Rows from block 6 of a small image classifier, named by matrix and row number. Rows with one number belong to one neuron. Each number is 500 + 25 x the weight over its row's rms, rounded and kept within 0 to 999. All counts start at 0. Numbers have three digits each.
After each neuron's rows are labels from the 100 images, of 14976, where the neuron reaches its highest value: "strongest on" is what is common among them. Only what is clearly more common there than usual is listed. The data: stained colorectal tissue patches (NCT-CRC-HE-100K).
# fc1: MLP up (model.blocks.6.mlp.fc1.weight, 1536x384), inputs 128-255
# fc2: MLP down (model.blocks.6.mlp.fc2.weight, 384x1536, transposed), outputs 128-255

fc1.410:497474490483515492461488421437524503458459483505508489469515463474463443469489503521502503492494499530463483515497531479513503473499497520482528475450462529507510523494491485482489508480499516526514479480496472525496507450528482527492518509488479534492503480479516469487560496482471492496504512475522515519499522519484479512501511491465500510489495469488481529532473491476470512472522
fc2.410:516509521510472515555515511530470525514535496477484496520472532510497524505516495492509473520484462501513484495510442526495463519512503502541502510512497507493490505491511499521478515532503493493528509493494493496519533487504517548494523488515510439513508526514535554522479502452548472492527506533488491490484495514486510528533589527488479471538507510512531506461511508512514487496531
strongest on: tissue: debris

fc1.389:503495535492543499494494476520468480504508494526504495512461443478499500514511481537497524551474518537529485486485496509465487490473509463509504486534502480517460533516489473512494503510549548515498466507500485456504477537582489477525492511511505527526522528495537490480464527495543511514498465520443481475515512533504512494521449511469502496502474479491467524482528464513493517504511
fc2.389:473504465541463482489476471469499452514493476503495514493498539515513477496501516462475500460540507493487503487533515507503503501501506520523507532498480478501564441487485484455516531516455494464492524494503519510556545475476576519520479515521530496451520476510463513521497505510462511505459499519483519523499495520505486491462521464480511490509530504503531493504531498515490533514473
strongest on: tissue: lymphocytes; tissue: cancer-associated stroma

fc1.12:510466457488523512509507531480466519494477481496487491534478533554454479498499516528556478493482515486520475558497546519544523552506469528441510464473493502424519477510520463469506496494479507492501525523537480489499492487453497489501502531516482464483504524506469525508472485472457483496518494520517482541495452514484475535478480534482469531498491513505499515533533482488547550524507
fc2.12:532491519486483533495452537520513434511454516502497497507486491458559541505499475506449487474520481541493507461537466482465498508462490457497496525486511499497496512483475461479497483500502518499520488523469458470518505505476517517466465477512513509504489466511545498502529519513495524505524524511493492536519536491501540485488524444503504508526536502492495464501448573492521494506501
strongest on: tissue: smooth muscle

fc1.257:533562523508480519461540525501487520480469488511505489507504498516511462503494512464502508523529533429505465510502500512498494549496496501514470484514515493539520460494487523489488516503525503526536478552527505493535517511517492492510516470533474508527499537516482480502481528519477497512534506477523511475487518526499503460468513469522514474508543522405547494549473471533507495491505
fc2.257:513489494519501508496510546518544528485551494489505503483523517517483526553463510517488477488539481539522509473515495500503481496488535498519493500482477485462525509461427502518518501524521485542506454492487536503497530521500526504485531499511542500516535560498487470517522485510486506458523511491498493483499519477500482464526504501541520495455525509520497536505407532526487488475488
strongest on: tissue: debris

fc1.717:505494499510478478516515487500492487520535458463459489481503508429491456460514530527463524482495475520523517501477473588455504477539546499469484516477408534489491484509551474536477437454497492532499522525494490556474506530554510443530556523499487526509494507520525473468491518475451518524549520499498488496510495510520504478513484526524484500508469492507490529494517500529488486497524
fc2.717:469502480493496506514485480477510521516489496508494498493438509553489515540497453438535466529489501431477480498491463458517510502500493491540511465518601498480519490462506513487538476534491518512469481500488502515489472426441493497476509470463485478485517488471479497514488481508503463484494488502487495502544477518518528526518532477467526519471519484525494484485493518481504477503495
strongest on: tissue: tumour epithelium

fc1.602:518472499490469521471469522491508486504478506509501475516486504514481496453513502488495495492538481535484456518517505488516486585466529471506497495486538503493525481504525499518533527491543480446533516511507478499494526517495486504494480517498511478487489483505537539511516481433471483496502526514527456542522506511513505496493476516489501484502487491489492463492480509541473492532486
fc2.602:552488517496528478546516493464511520512475533513494471504463480461488527481537480519530515460501512521506480484502521497492523527453514478448490508498499503515465487491491445499487460520493530492535511475469485498496474530487500531509492522520484491470479481511473516503492468525485565508532473535503468524510533494534561518530505507516473468513494532516517516512517520508518498504518
strongest on: tissue: tumour epithelium

fc1.171:527505501496532459473531499503485517490460510513505557479466469477497490477494474511523482493471509560488543516514475476513502498512492493496461487516501516499535482519518458498473510503499491502505520488481527483472529525529505467515504470501479465523509491502444460487464533525536465502506499491517442458486495444509540479526540506488557472485474512486507515511437508476495476532498
fc2.171:450517527521489501488508500470528519501482478487468494493501565511496444513508514503453547515500509479561474499490479488495530503533500505529509485489518487491464489471475533519509495509508508471491461535581505512522488461514474530479510512574526486487500533513518489497525454493495477498529510528502493476532501514499446526516513452487496529479509533494525466544541528519496501476490
strongest on: tissue: adipose tissue

fc1.226:483484529511531471495510524473428495467485487489453537482466502553499572497503510497516538529514471485508496466476466510498505499520496504496496509551506479479504510511505515541527504471508492482497478504430453493543487519514509465522492522473488509496534533518544429490490514490470507495517442503503489517515467519489476486495476514500506502505479522495468531488490478499487528514482
fc2.226:529496510454468494487519472496529527540530504480550488517459497514465444492514452516519432453468519512497522509541481504476510512459455505514485470507450473475517499462503495536478510558529479513540512508534497511469496489473482498491520485519482462506493498481501524499489493490546508556524535509504503498524523505473510506534545486525498494498465503507570487464517521522489496495510
strongest on: tissue: lymphocytes

fc1.34:484481516450515480467478483483461490468508526469538477476492520501508485505486495540483508485532511480500516479512482491487535472511461545496534468468507498511518526481498499511500450504530510472497492571465525535466545523533525506510485519496471477525486496495466520484502492469473524504491549499475453479491498529502462515474506514505521500542491488539492499512531489485459510495486
fc2.34:498508512517498514491444508521499476512479501496461540519523503533495525498543525488500485476462510493471518538511506527503495560512494518521499530551473487488480478498523522501477505476498467468498498439481512475481475500452516536504483499513561510510527461467492495520523525478567495521511460493514533510567495492504497485537501482464485555499489499509483484491517483524468487474500
strongest on: tissue: smooth muscle

fc1.659:476499495498548516476523495510512491451486512518488504500475503517512537512513513510481497506549477448482472492528482476527514486490501494531478520515503496495529537485487499511518472511466474502488444501499509549498500486509479506529546450528479474467478582490476422511484519505442472499529500503510473509479479507553477519513489502529474446483503516517517487479468465510463508503535
fc2.659:510503500490446527566521521516495500510508496508514502452549502458479504513499532516520463520461479501507502468513493495479491558461482507499533469461482479491514519530486524466468517457488480480539528533541501474510499487490475505493451528533531496537503449490525516480472460494575491499550507497492528534501463525480456510533498481519530529499470534437513490479547527501457511521498
strongest on: tissue: lymphocytes

fc1.503:483528511489510481507479496549442513527473495482499531481484494482519494536484487492508482532517471517482494472535475489549540492452500535504514494512519481498508524514564452494459491500475563484504478426462503527511481472518457507528496499537456508491508494480465488499481483501466499496521506507482496465539478475520514496533495464493514527523496503508522523521481496525444476469471
fc2.503:522478501540478519533490468472512486486504506504550470502442530543482538503551483507498530461509486500534475524486504518517472433499531444506479503505502510493522488516467514473507474530545443531498486532506487536493492500443474520522515523492480473484475511469464505494519503515498527498475483511473506508475559487484473490514497483496516443512491492495517485469510463530543481514526
strongest on: tissue: lymphocytes

fc1.53:474528518521541521465488452532519488476518497504515457498529533479515546493525450538481504485495519452478489474450503480477487491512560523505489473486530527557503482489516525498445408474475544470507505515473516489535495541515472522532514471459519480477521501471512491443505513491454476462517496510530469540571556527517504475521523486478501456508468508471515501504485515495477487512489
fc2.53:478480530506495477513509497496509485515459496522525524498489506496484479498482512488461484507513505517475500498486509495549482467488445454482523516531488517451487518549507476512527585481498525488500479480493509526521525460483563457485521529558523501484503523506505519538517542486506502513479511459491539507445531527511467480465436490510464492541554485504483526500488493516452472459483
strongest on: tissue: lymphocytes

fc1.167:516495508511533456522512485486500509511534511491469520508475510479502508482481526518513489472524501479476507502525471528483498467514487505489495508459543497554524509501522527469539452478544471509555515530490504481573486502510490496454512500472510506510495490521516460527503491501502517479550529551522500459502495479518534474504487554483498520503507524525497523502512472544506495486490
fc2.167:508495504494542532486515521518496466498495473483487503485487534491500510472503488514498516554489471568510515479516501458533480494539526539573471494524465506515479500480468502517431528490462519499508463470464488489517465497465525532539478500538484494484526542500486520489500468485453506524466492486496508505520485510479480512485538500494465448502522470494525484494510472510502495493512
strongest on: tissue: lymphocytes; tissue: debris

fc1.45:507494465524540484502528503499508535493458483483475544475466471486485474488501516501508517480481531491518540499469489514522480481508513477531479527475485493472473518488471502496471481539467521507489483492505483524495449466483494495484495483496500478506518499487485471517472533502535468491494453483521484486477497463539494525499488481502543480482472470542489496548465540491454469515488
fc2.45:531473545479517500473477517498498507476535509501517479524507525504498488486541513460514476516503497447483509503505470514507523558494508503473483471508532485512478511519532539489539526498486469511507499521513512527495523494509457492523535498461475467473495519486547500504474497471474517480520528512495458510516517531519497486529507488451473460454504520494497515474500469473573511467515
strongest on: tissue: tumour epithelium

fc1.474:492528482481509493520474509499515531439427507495485485484503463502482482499552540493427485525508519489502467486456537484497494500517468469475501485477528470525508500488510488498478542478487508513514488483518495520467522436522489490508487503531495495483498525508490519517534489479510531495508518488508601573516481501516495503496475465520478503463545522515502489524499481504470467483526
fc2.474:463513497467514510501475478456478466512509503490545539521472501477496534494494466475499506486540499513557472450501475505513442501499508511508496521529523487542446517484469447495520539504478488523466467523524495479482528505501476497490498555473499482511518490510495451479494501486507535466431493472507487464515519514500495466515514492492483496528499498485518485507485487513497519508492
strongest on: tissue: smooth muscle

fc1.170:445532491500510498475517533538487509501470505507485480455455474490517509516486472492511509509504457464545460496488536529525491535527513507524504480530527519472534474466490534477500466530532531536536513522453495496512461503546479453505498475523453505511494487473489518483491487518513480528514485488459516499460505476459525527496478471519483441509461546491516474526500459500460475467487
fc2.170:503477505498517487503482472454528510505572503525530550511541489467455456467520431537505472496434497507478493532495450521498540470473493487488501518485452510519501524545511518526516506477529469479454501509531496491483528508477508482543504565513532532516502527509509486495522514509465506493477487517531516505512545508540477459454506519514487541509513485501452502492498511515518486501468
strongest on: tissue: lymphocytes; tissue: mucus

fc1.98:495455468506488499525479512516510486513483550503493480480453545530486515488519455532509503488470541523546498530498512519538530532483455528466480447479508510446481439493515491555489512508487483478498489444540504548533575507458510500534499520512461476450515493502496533507514466489518516536489526513521486512492515539508504544523501521485432500494536486463492536525508489521518459474522
fc2.98:488523495530522523487455528521505476509477478482462482491497522503493536504497496501485540512531534501476512516508523477457454547487514482546507552490536494537476527489481491501489518503484492486526507526468483456530439515508532507490460512520514477487503470526500538526476511460494529498517528494472478507507500505488526467492529459482550503531485512491510488477523535496470520510519
strongest on: tissue: smooth muscle

fc1.740:497481518513537511576545546493491496506516505524515495516445510488491498494516532512473476518479537546483491541507484487514545492509516497517542513539505501494513482521516493506497503482492491495535489449459502508492477519533515516487448448497498517503487527476539469504500472438491484540536547491507508522493452495506475487484485573440478468486496502509488500475444502488452449480516
fc2.740:525491493443463523469541499498488520485543489494505479512529477523507484512522467499527501463474452460510499464493494526481471492494487514495485480488487501492504488467466515510488471518493484523495519486538475530470500473473491500509504524534490487488495493504509540504511455509497492496481467540506530484518474537496464531554525470490488531478482463542519501461518532496517546475484
strongest on: tissue: cancer-associated stroma

fc1.701:499477463519465497486515460476512471506467486481480539497533537458541492506472465489494493501464496521490487505482564465476553495513495490482478526512516499501491488498492456489506547511507464482516462505510500460523498542525496525506474540487521474543502491521500532446539497506523530492538471513481471538479574517482489502522532492491488513478492494493514521505545547521512498487500
fc2.701:486492542503536535498490514497537545488488498522531488475479514568545514502495462511561476496529490510520548467495451491504502478505488520514516525476492491497511508475503480518496490501503518515449503496501507500541494505512524499536501468521463511508502510486484515514517479520453478490442515513467472516467460501505449543449471533437494512456561516522511478470502501476517500497491
strongest on: tissue: mucus

fc1.254:467502529509546489478520543494511455531469495457496482508494516517528500470491528481527472504474498521493507496489476540493506511554534515528487532503504542500544493501503518533499468535491492484500510511513476505527494516485503573547556504489521475497518491514482472508486540482440503511501476488527495510481542466553486529464506500507537484520498494498479520526501480517500489498507
fc2.254:575482505459476508545447474530450505528523503507492548494534483481486542456514491534520548483477525482507505513536522468525505539465443533512479473500500501513508492485541499525541496520515485463522496487491536495476526506480499457462485495525469481512487507498524489540506501488553518507507507491487502490572475494533480500510503513513481566452509513475497489531482471502479501503469
strongest on: tissue: tumour epithelium

fc1.688:484552446520510524543493482515470466476572466486456519473539477526484492521522491467475442461524497460494487505477547504473541480486502499532481466499501528471524519476480507455531484474461465465545512463470506493542523567489481486505504514498483496499486521479499521466522470518510477494537503482517545483554546540531524474451524510464535504509475519505493493529506514485476487473510
fc2.688:510461550490513495491515505514532527523486488531548443491473499502513490471465515539482547499546511518505520459529487499512497488477502495458516502471493448552499482532502446520492534518501550510510460541556478512491494456498561509532507517538535505504517512527507506525487492489459489530482507512477468506438481502536470486556446487537464473504556459502510481507487510517494531514494
strongest on: tissue: lymphocytes

fc1.47:512483457508470511469490464481470520509472525489491506453500426486504459442463486497495548523484521514497497476512528504481482494519521491520506500484507538535536478500498504499494517500524497520472487490509491526507478471555488517486527527510471484508519529470466524497553508517476469503492505497484463495498517509539468451481518518483500479522510500507497506509449544514458495426484
fc2.47:511505506472470466486515538506502533487557475506479479545471512527486521493529480530490469506477493460446476492471475513495500499469529505493535438502472506497486535513445488526494501505456475473489473490476485495489532529507533510501535462512500460507454470513517489510495534440508517501493545479480522473483480506423541484501527500470518510526489504492542494501498479506525503516536
strongest on: tissue: debris; tissue: mucus

fc1.196:507505495525480484493525467509550481498502500491535491490524471517501537499535498502514512469494493502492490483519448458527512488439503496515508507480521498519480493462540426518490490524533494502519470510489506497506438462489483517472489533541490550508487494498503454506501526507515468472500515481465428516474488483532439504470559500511483506488478546543469473530483566484482498494505
fc2.196:500460497495481519478485496515477520549478518515476497490473512487514480502499496520509515545479496520525466471500523527466486499545484498500508514494443481472522479520451537492540524502483491502492491508518491499473578505503521476520541457504486469467507476537468512496516536532465504516528495509536545487514487523469525487516456476515501496504526493493538536481513485540533490492458
strongest on: tissue: tumour epithelium; tissue: normal colon mucosa

fc1.355:518485513480487514481519518521514459488513512518532480472501556518482482552489534531509543537533530501499511510512518489518513476490559486509506497478501473500486510494510534468497482472509495497497481548525493502517500493505513540483474524483520536469477490522499490505463471531482488501503507500505557499503516541505460481498530471562474474473469496569481511512514503525471488528503
fc2.355:492512481503524504521538449497514539487530491509513487510528484506513510510484453535480475480488500525533486501465460490482490487492533501524473487504513515474513495469478502479471459472507507499569561471472477499502493492528480476543503510492507515440484534502507527495526445543498537489533449541515486524487484479426524465492493525434511478518474514482515504468507482481514494464523
strongest on: tissue: debris

fc1.406:550474512455521521509481532458519487503475486476520515484483490468487517531497487503487496499498485533492505518497507513476493549477507480516492482515491517520562465496522463505511500447503498501570488529518497505525488512444512522539466474504536469497487535520509464505504498487520470487446509532519499484530559455490525533503449497490493506521443502521498443441458494532479491487477
fc2.406:501507495509505486484496460528481460499518536521487460504520510518512475483478483484498478492486527509524527471500484498501504503498500464487462519476509483442474484487487538537510503533495517516469520472502488485510483469505507471499488503489463477495487466483521525511485505497474490516511521511462485481516448537540485538498514514434487533510541493480471509512506519526498493530519
strongest on: tissue: tumour epithelium

fc1.295:483508493546509495490481475505481493526471492523495485511476503508508513500470495489538525495571461489473489499504503477518516439475539472505496488516516503567514509497559469485448506500478481525540510483499484494505533503520479535483541474505515516482470504485453506498493503512485506535479500521482503542524533482512529493530468477478497476505498534514468509518509501501455494527487
fc2.295:541481474486511510510488481484505487480470506498559499517524540491529519501485507530533496499548501473512516489503537476492507530490520476462505496516522500474528462495511510486430505498520482488496546483509452489519514516495381493520462480484507525501477493492507473509482494516477529475489531492502481508496491486456521532519477508496494522454481484503484494459461478474547493537525
strongest on: tissue: lymphocytes

fc1.160:504551493512499545452486509476517477500476508511484508464461497504520489469504509453510535493475527465517523468472510521494491534512522503455452508533503485483485462505491483532464476515512460485462492468502476487467477493507481492501494550517470486510509495512517530491553497514486506483513473494477529508476496493528475548537496535482527463511465493537508516484526456442501507503540
fc2.160:527487506489532478489459453504497516484501525483497540455532471469486470522501514494484477498501476524501513487477497483532546491453472503481486481491509512480534538515500509500530517453477529486561475572471536508470527544533538525492516479491547553500487501524484491515496495507459473506453487483515502495529516484536500464484452469500471505486580501564484494473502534490501524512484
strongest on: tissue: normal colon mucosa

fc1.122:513503511542507507454539494498488522472480510467473484541484462493535455478498460500508524475499502528521481471531527495497476529512501517510503524516495494571470496522462489521487523461482499556473517471519501474472461492523514481486498493483508518504519541498514511468509501482513490529488445507520458504495477525481514488483527481500476414546511518517534499513502485504507534531499
fc2.122:492515473504473508559527461524482466545478523520514504468519512478470548535520546454491501496499538472448510528477458532452540510468494496506478485485498493434491487513513525463534486497485468469553491519516503526503541506472474469503529515562481502471489481490508487533499496475527515474512547510518542484526488524514510463491493495520501529452500498487475490501514500486492472491508
strongest on: tissue: normal colon mucosa

fc1.692:504478501498472471489522490493573532516504477504525480479518526531507496484497488521528467478481534463500523461483510542506512509472524491492497461509519457503507471515522513517508504537565505486506479476477497517473505521507486516472546489446477476529467533509524424495537494503533547520463519503494510501520515484441508485472473479479487492522501508498541492464501445477517490464491
fc2.692:524484524502533502496479478458447543463483470536507480489548479472530539452478469492487512503518484544513500490511514415498521473496526512484482546511497523486508489497525446480487486479450530511552505534508476510550480522503524457494470520535470558484493490496513524508546508501485490484521513462509478502510478527534468480486485531530504545525511506527452485529475514517492492534474
strongest on: tissue: lymphocytes

fc1.357:486505491550495511476517524507456506526497470500487507513489493483442491533518521521458468500484473495493528536490502488566539493526521505478493478497472530503540512516498505491502522467486484496520501508522537516488530491509544479528483493523494444479508522461454462491515503490485510538578514487480474467486489530500478491545532492538523514529525511508510499480463532490501499491496
fc2.357:488502519465463498505536518496536523508493516512498515491525542516509492491491506520467508503523502511509504472468513458486492521475529510533491510503516502519477493516480515475470532481509515475458462510519476509518486534484486509510474512502504498495483517520497534468482489461497494488585498491509513487485498507512490484550482496527533467538511516497486490520525505502490502475479
strongest on: tissue: adipose tissue

fc1.341:495518511521484494480522496490471446510465514512492450489497524469515452504542522506490469489568473443475510484512493496480527476505514526482532513490478588502477513524488478512486465500487489483524473525491493504498488474507511534525515518518468532479514466520490503482557502491538456491505494557524484466523516499485499498449474554514484518511465517507502522491469504492463509503506
fc2.341:483507497506545495530479527514519554485527488499457510470488489518512525525466480521485532520469540520493472497484483467489458483479507512562495498506502470503489528458492496526504520482511520500474498490496486490569514499486475461484494502509502476529478542516504528481478482554474495502479501476460470527476520498511520494547496477479521472500470459475519522499479502541478472520513
strongest on: tissue: mucus

fc1.44:473511500475496463486501525514506491506496506478511500458485505454508500496502461542484514459529514535511474517517462486487485481491481538476491460453479507491510496521442480547547492474498457479482458544539514505501524494482494537495497534489510501539489527486483507473505504506502483531545522507470508519524523480460507464461477527496506498492511516464525521450516504493476541507543
fc2.44:507512517532497464508542521464498503499492511495477530523478531501514493496549509506508508538491478461498498493488532538489499465531497473529496522512538488509510484485543535511486507534465526542494543478457480495479473449504505514484505475485496512482482483523512499526514492514513528480475502506483502457477492548499503491492524511475476521456483485528504478548453471475474469490474
strongest on: tissue: mucus

fc1.312:505533489500491486485493498518539468524506501464452510525459505438528470490487492509464504445465492513490541474532454516463500509476481504480502497508464515479496527513505475508513500539499489496480489457526492517485518497528504497499510556464473499500524491507559491505549503517479511522522532488552462508456519514524463504503495469488489533509494517506533506558470552508542530502467
fc2.312:471480492505505497500504500506468446466505496515520494488502494506515569484515496538489493520513478488547492498450523512529507479514471488500505472498502501500520475505497520531492498474491505520507503579515477496505524483498521500526500478509473495505507526523480469460473525455459485466444470516469500483523508503485502484502486514480504468473505506512476479445495453471494484482528
strongest on: tissue: cancer-associated stroma