{
  "train_examples": 45211,
  "crop_scale_min": 1,
  "rotation_deg": 5,
  "layers": 10,
  "norm_position": "pre",
  "activation": "squared_relu",
  "mlp_ratio": 4,
  "inner_norm": true,
  "init": "lecun_normal",
  "muon_scale": "original",
  "lr": 0.02,
  "adamw_lr_other_params": 0.0019,
  "adamw_weight_decay_other_params": 0.05
}
Rows from block 4 of a small image classifier, named by matrix and row number. Rows with one number belong to one neuron. Each number is 128 + 32 x the weight over its row's rms, rounded and kept within 0 to 255. All counts start at 0. After the name is the row's rms in percent of the matrix's.
After each neuron's rows are labels from the 100 images, of 14976, where the neuron reaches its highest value: "responds to" is what is common among them. Only what is clearly more common there than usual is listed. The data: stained colorectal tissue patches (NCT-CRC-HE-100K). In brackets: how many of the 100, against the usual share in percent.
# fc1: MLP up (model.blocks.4.mlp.fc1.weight, 1536x384), inputs 55-109
# fc2: MLP down (model.blocks.4.mlp.fc2.weight, 384x1536, transposed), outputs 55-109

fc1.645 170 [164  99 157 123  93 102 174  95 139 138 193  68 174 142 118 100 106 118 132  86  34 144 119 109 142  82 140 115 120  38 114 153 117 183 139 144 129 173  71 102 118 170 112 117  90 119  69 140  81 147 118 148 139  57 126]
fc2.645 164 [ 53 116  87 202 125 148 182 113 129 153 119 170 103  77 179  62 127 106 145 156 179 144 146 146 123 147 140 116 118 133  69 113 113 134 146 193  41 131 147 162  81  85 122 140 165 173 163 121 122 118 158 117 104 163  83]
responds to: tissue: adipose tissue (52 vs 10.3)

fc1.525 229 [151 117 160 103  94 159 135 105 164  94 160 132 106 103  83 177 140 164 123  93 111  92  95 106 135 108 136 137 160 162 101 136 130 159 123  90 192 130 107  70 158 129 114 124 166 148 135 134  77 149 109 105 110 138 119]
fc2.525 239 [148 138  79 136  57  86  82  96 127 130 176 150 102 153  84 182 134 116 154  96 209 142 136  92 104  74 170 121  89 119 134 145 150 145  88 129  86 114 126  89 169 120 178 140  97 102 152 106 169 126  87 102 130 182 185]
responds to: tissue: tumour epithelium (98 vs 14.8)

fc1.620 174 [179 135 117  57 113 116 158  98 110 113 111 174  84 138 124 125 136 119 130 110 127 109  73  92 116 112 131 163 133 118 135 153 108 159  89  64  99 128 126  96 101 128 119 185 157 131 161 154 124 157 132  95 131 115 141]
fc2.620 185 [154 159 169 113 143 142 138 141 137 153 157  96 153 136  94 186 142 100 142 161  97 132 109 179 121 113  78 177 198 133 154 178 140 113 114  98 103 153 107 137 204 102 161 102 116  54 123 113 139  74 108  90 183 150 145]
responds to: tissue: tumour epithelium (69 vs 14.8)

fc1.739 157 [140 146 186 132 161 157 169 144  99 122 100 110 134 104 177 142 115 102 153 141  95 119 130  97 159 113 155 159 129 187 140 157  97 134 100 188 120 135 128 136 143 160 152 102 163 161  95  83  76 131 192  87 173  91 134]
fc2.739 189 [119 185  76 172  59  47  91 123 197 161 108 145 121 135 115 153  70 160 176 120 175 153 132 106 108 153 172 150 137  81 126 105 142 187 113 137 179 116 128  75  48  93  82 112 121 156 145 113 117 129 157 150  15 143 101]
responds to: tissue: cancer-associated stroma (92 vs 10.8)

fc1.686 141 [ 98 116 132  95 115 155  62 122  84 114 128 142 111 171 140 104 101 116 160 156 147 103  70 130 155  96  94 103 108 106 141 128 129 131 166 110  69 125 193 111 154 106 133 132 144  83 100  73 147 103 202 170 112 121 156]
fc2.686 147 [139 127  98 120 110 186 132 133 155 146 147 114 159 128 165 168 129  97 146 146 130 137 136 100 101 206 126 138  71 155 114 176 153 123 104 207 174 134 150  61 124 152 134 175 142 143 104 174 164 100 121 198 197  92 138]
responds to: tissue: cancer-associated stroma (73 vs 10.8)

fc1.177 056 [132 168  87 132 135 128 120 131 108 133 104 167 130 100 176 110 108 112 155 162 109  89 125 152 144 146 152  91 139 168 112  71 162 122 106 152 101  96 104 160 129 109 116 142 142 124 118 150 108 136 112 154 137 171 109]
fc2.177 060 [107 102 103 113 133 131 188  45 136 141 130 119 129 170 152 132 141 140 179 109 112 147 131 128  76 149 159 182 124 120 104 112 147 117 149 159  82 151 141  64  97 130 117 171 116 204 136 123 123 128 151 128 164  88  76]
responds to: tissue: adipose tissue (100 vs 10.3)

fc1.684 149 [113 109 126 159 119 111  93 149 161 168 114 138  67 166 152 142 152 147 106  94 209 136 160 129  77 151 110 150 185 139 118 142 126 161 128  71 134 127 148 136  96  96 113 112 126 142 131  96 207  68 141 136 129 105 159]
fc2.684 172 [118  73 109 155 185 131 164 168 116 134 129 136 135 129  77  88 108  62 171 114  75 140 122 156 104 109 174 149 120 117 134 126 131 167  73 119  98 119 145  63 107  84 140  78 179  34 146 134 112 101 144 124 167 145 124]
responds to: tissue: cancer-associated stroma (58 vs 10.8)

fc1.29 097 [129 156 118 105 175 215 137 102 126 132  95 106 141 195  90 145 193  59 124 120 174 143 162 137  62 144 142 143 121 159 100  73 149 171 166 126 162  94 186 136 156 108 126 164 115 101 162 126  79 120 118 101 132 128  93]
fc2.29 145 [127 183 143 134 100 100 149 183 152 175 158 151 134 105 169 150 120  85  80 130 101  95 131 121 160  58 133 106 170 176 179 218 169 142  87 107  98 175 117  71 172 134 137 130 146 113 131 147 169 118 117 150 178 104 159]
responds to: tissue: tumour epithelium (50 vs 14.8)

fc1.254 005 [127 142 111 135 159 135 152  88 133 156 124 136 113 118 109  59 135 113 169 122  85 110 125 109 143  95 125 144 111 164 140 123 130 134  89 138 109 157  99 129 143 147 186 112 147 206 141  98 119 127  80 135 131 132 122]
fc2.254 005 [103 117  84 116 120 114 217  88 124 154 128 159 137 115 179  91  98 159 195 140 110 127  98 145 115  85 155 151 135 151 125 141 135 133 148 154  88 156 117  56 116 139 115 159 160 163 152 141  67 128 103 105 154 143 115]
responds to: tissue: adipose tissue (99 vs 10.3)

fc1.258 053 [ 83 121 145 127  86   3  44 192 129 125 149 111 148 123 102 126 173 132 105 131 175 139 139 109 116 127 115 144 174 149 110 150 176 149 145 104 123 184 150  71 120 106 127  77 178 158 142 134 104 147  94 121 116 109 167]
fc2.258 062 [136 105 127 182 118 158 195 103 169  89 147 140 116  71 109 141 218 177 121 162  87  99 140 167 192 133 178 205 128 151 174 106  74  85 188  61 104  71 125 137 135 119 105 175 128  70 181 118  95 105 182 147  94  78 129]
responds to: tissue: tumour epithelium (86 vs 14.8)

fc1.466 023 [114 148  71 143 148 116 153 100 128 163 129 164 109 105 130  59 137 118 184 135  85 100 135 122 133 107 135 140 105 166 132 122 141 132  98 163  63 175  81 134 153 135 133 130 139 197 123 124 100 115  84 152 140 144  96]
fc2.466 024 [110 121 104 123 127 118 173  81 109 154 138 116 126 155 189 127 133 127 211 114  92 110 122 131  71 109 178 167 102 148 111 102 135 121 138 142  76 150 135  57 110 125 105 163 114 153 163 121 107 153 134 124 153 127  97]
responds to: tissue: adipose tissue (100 vs 10.3)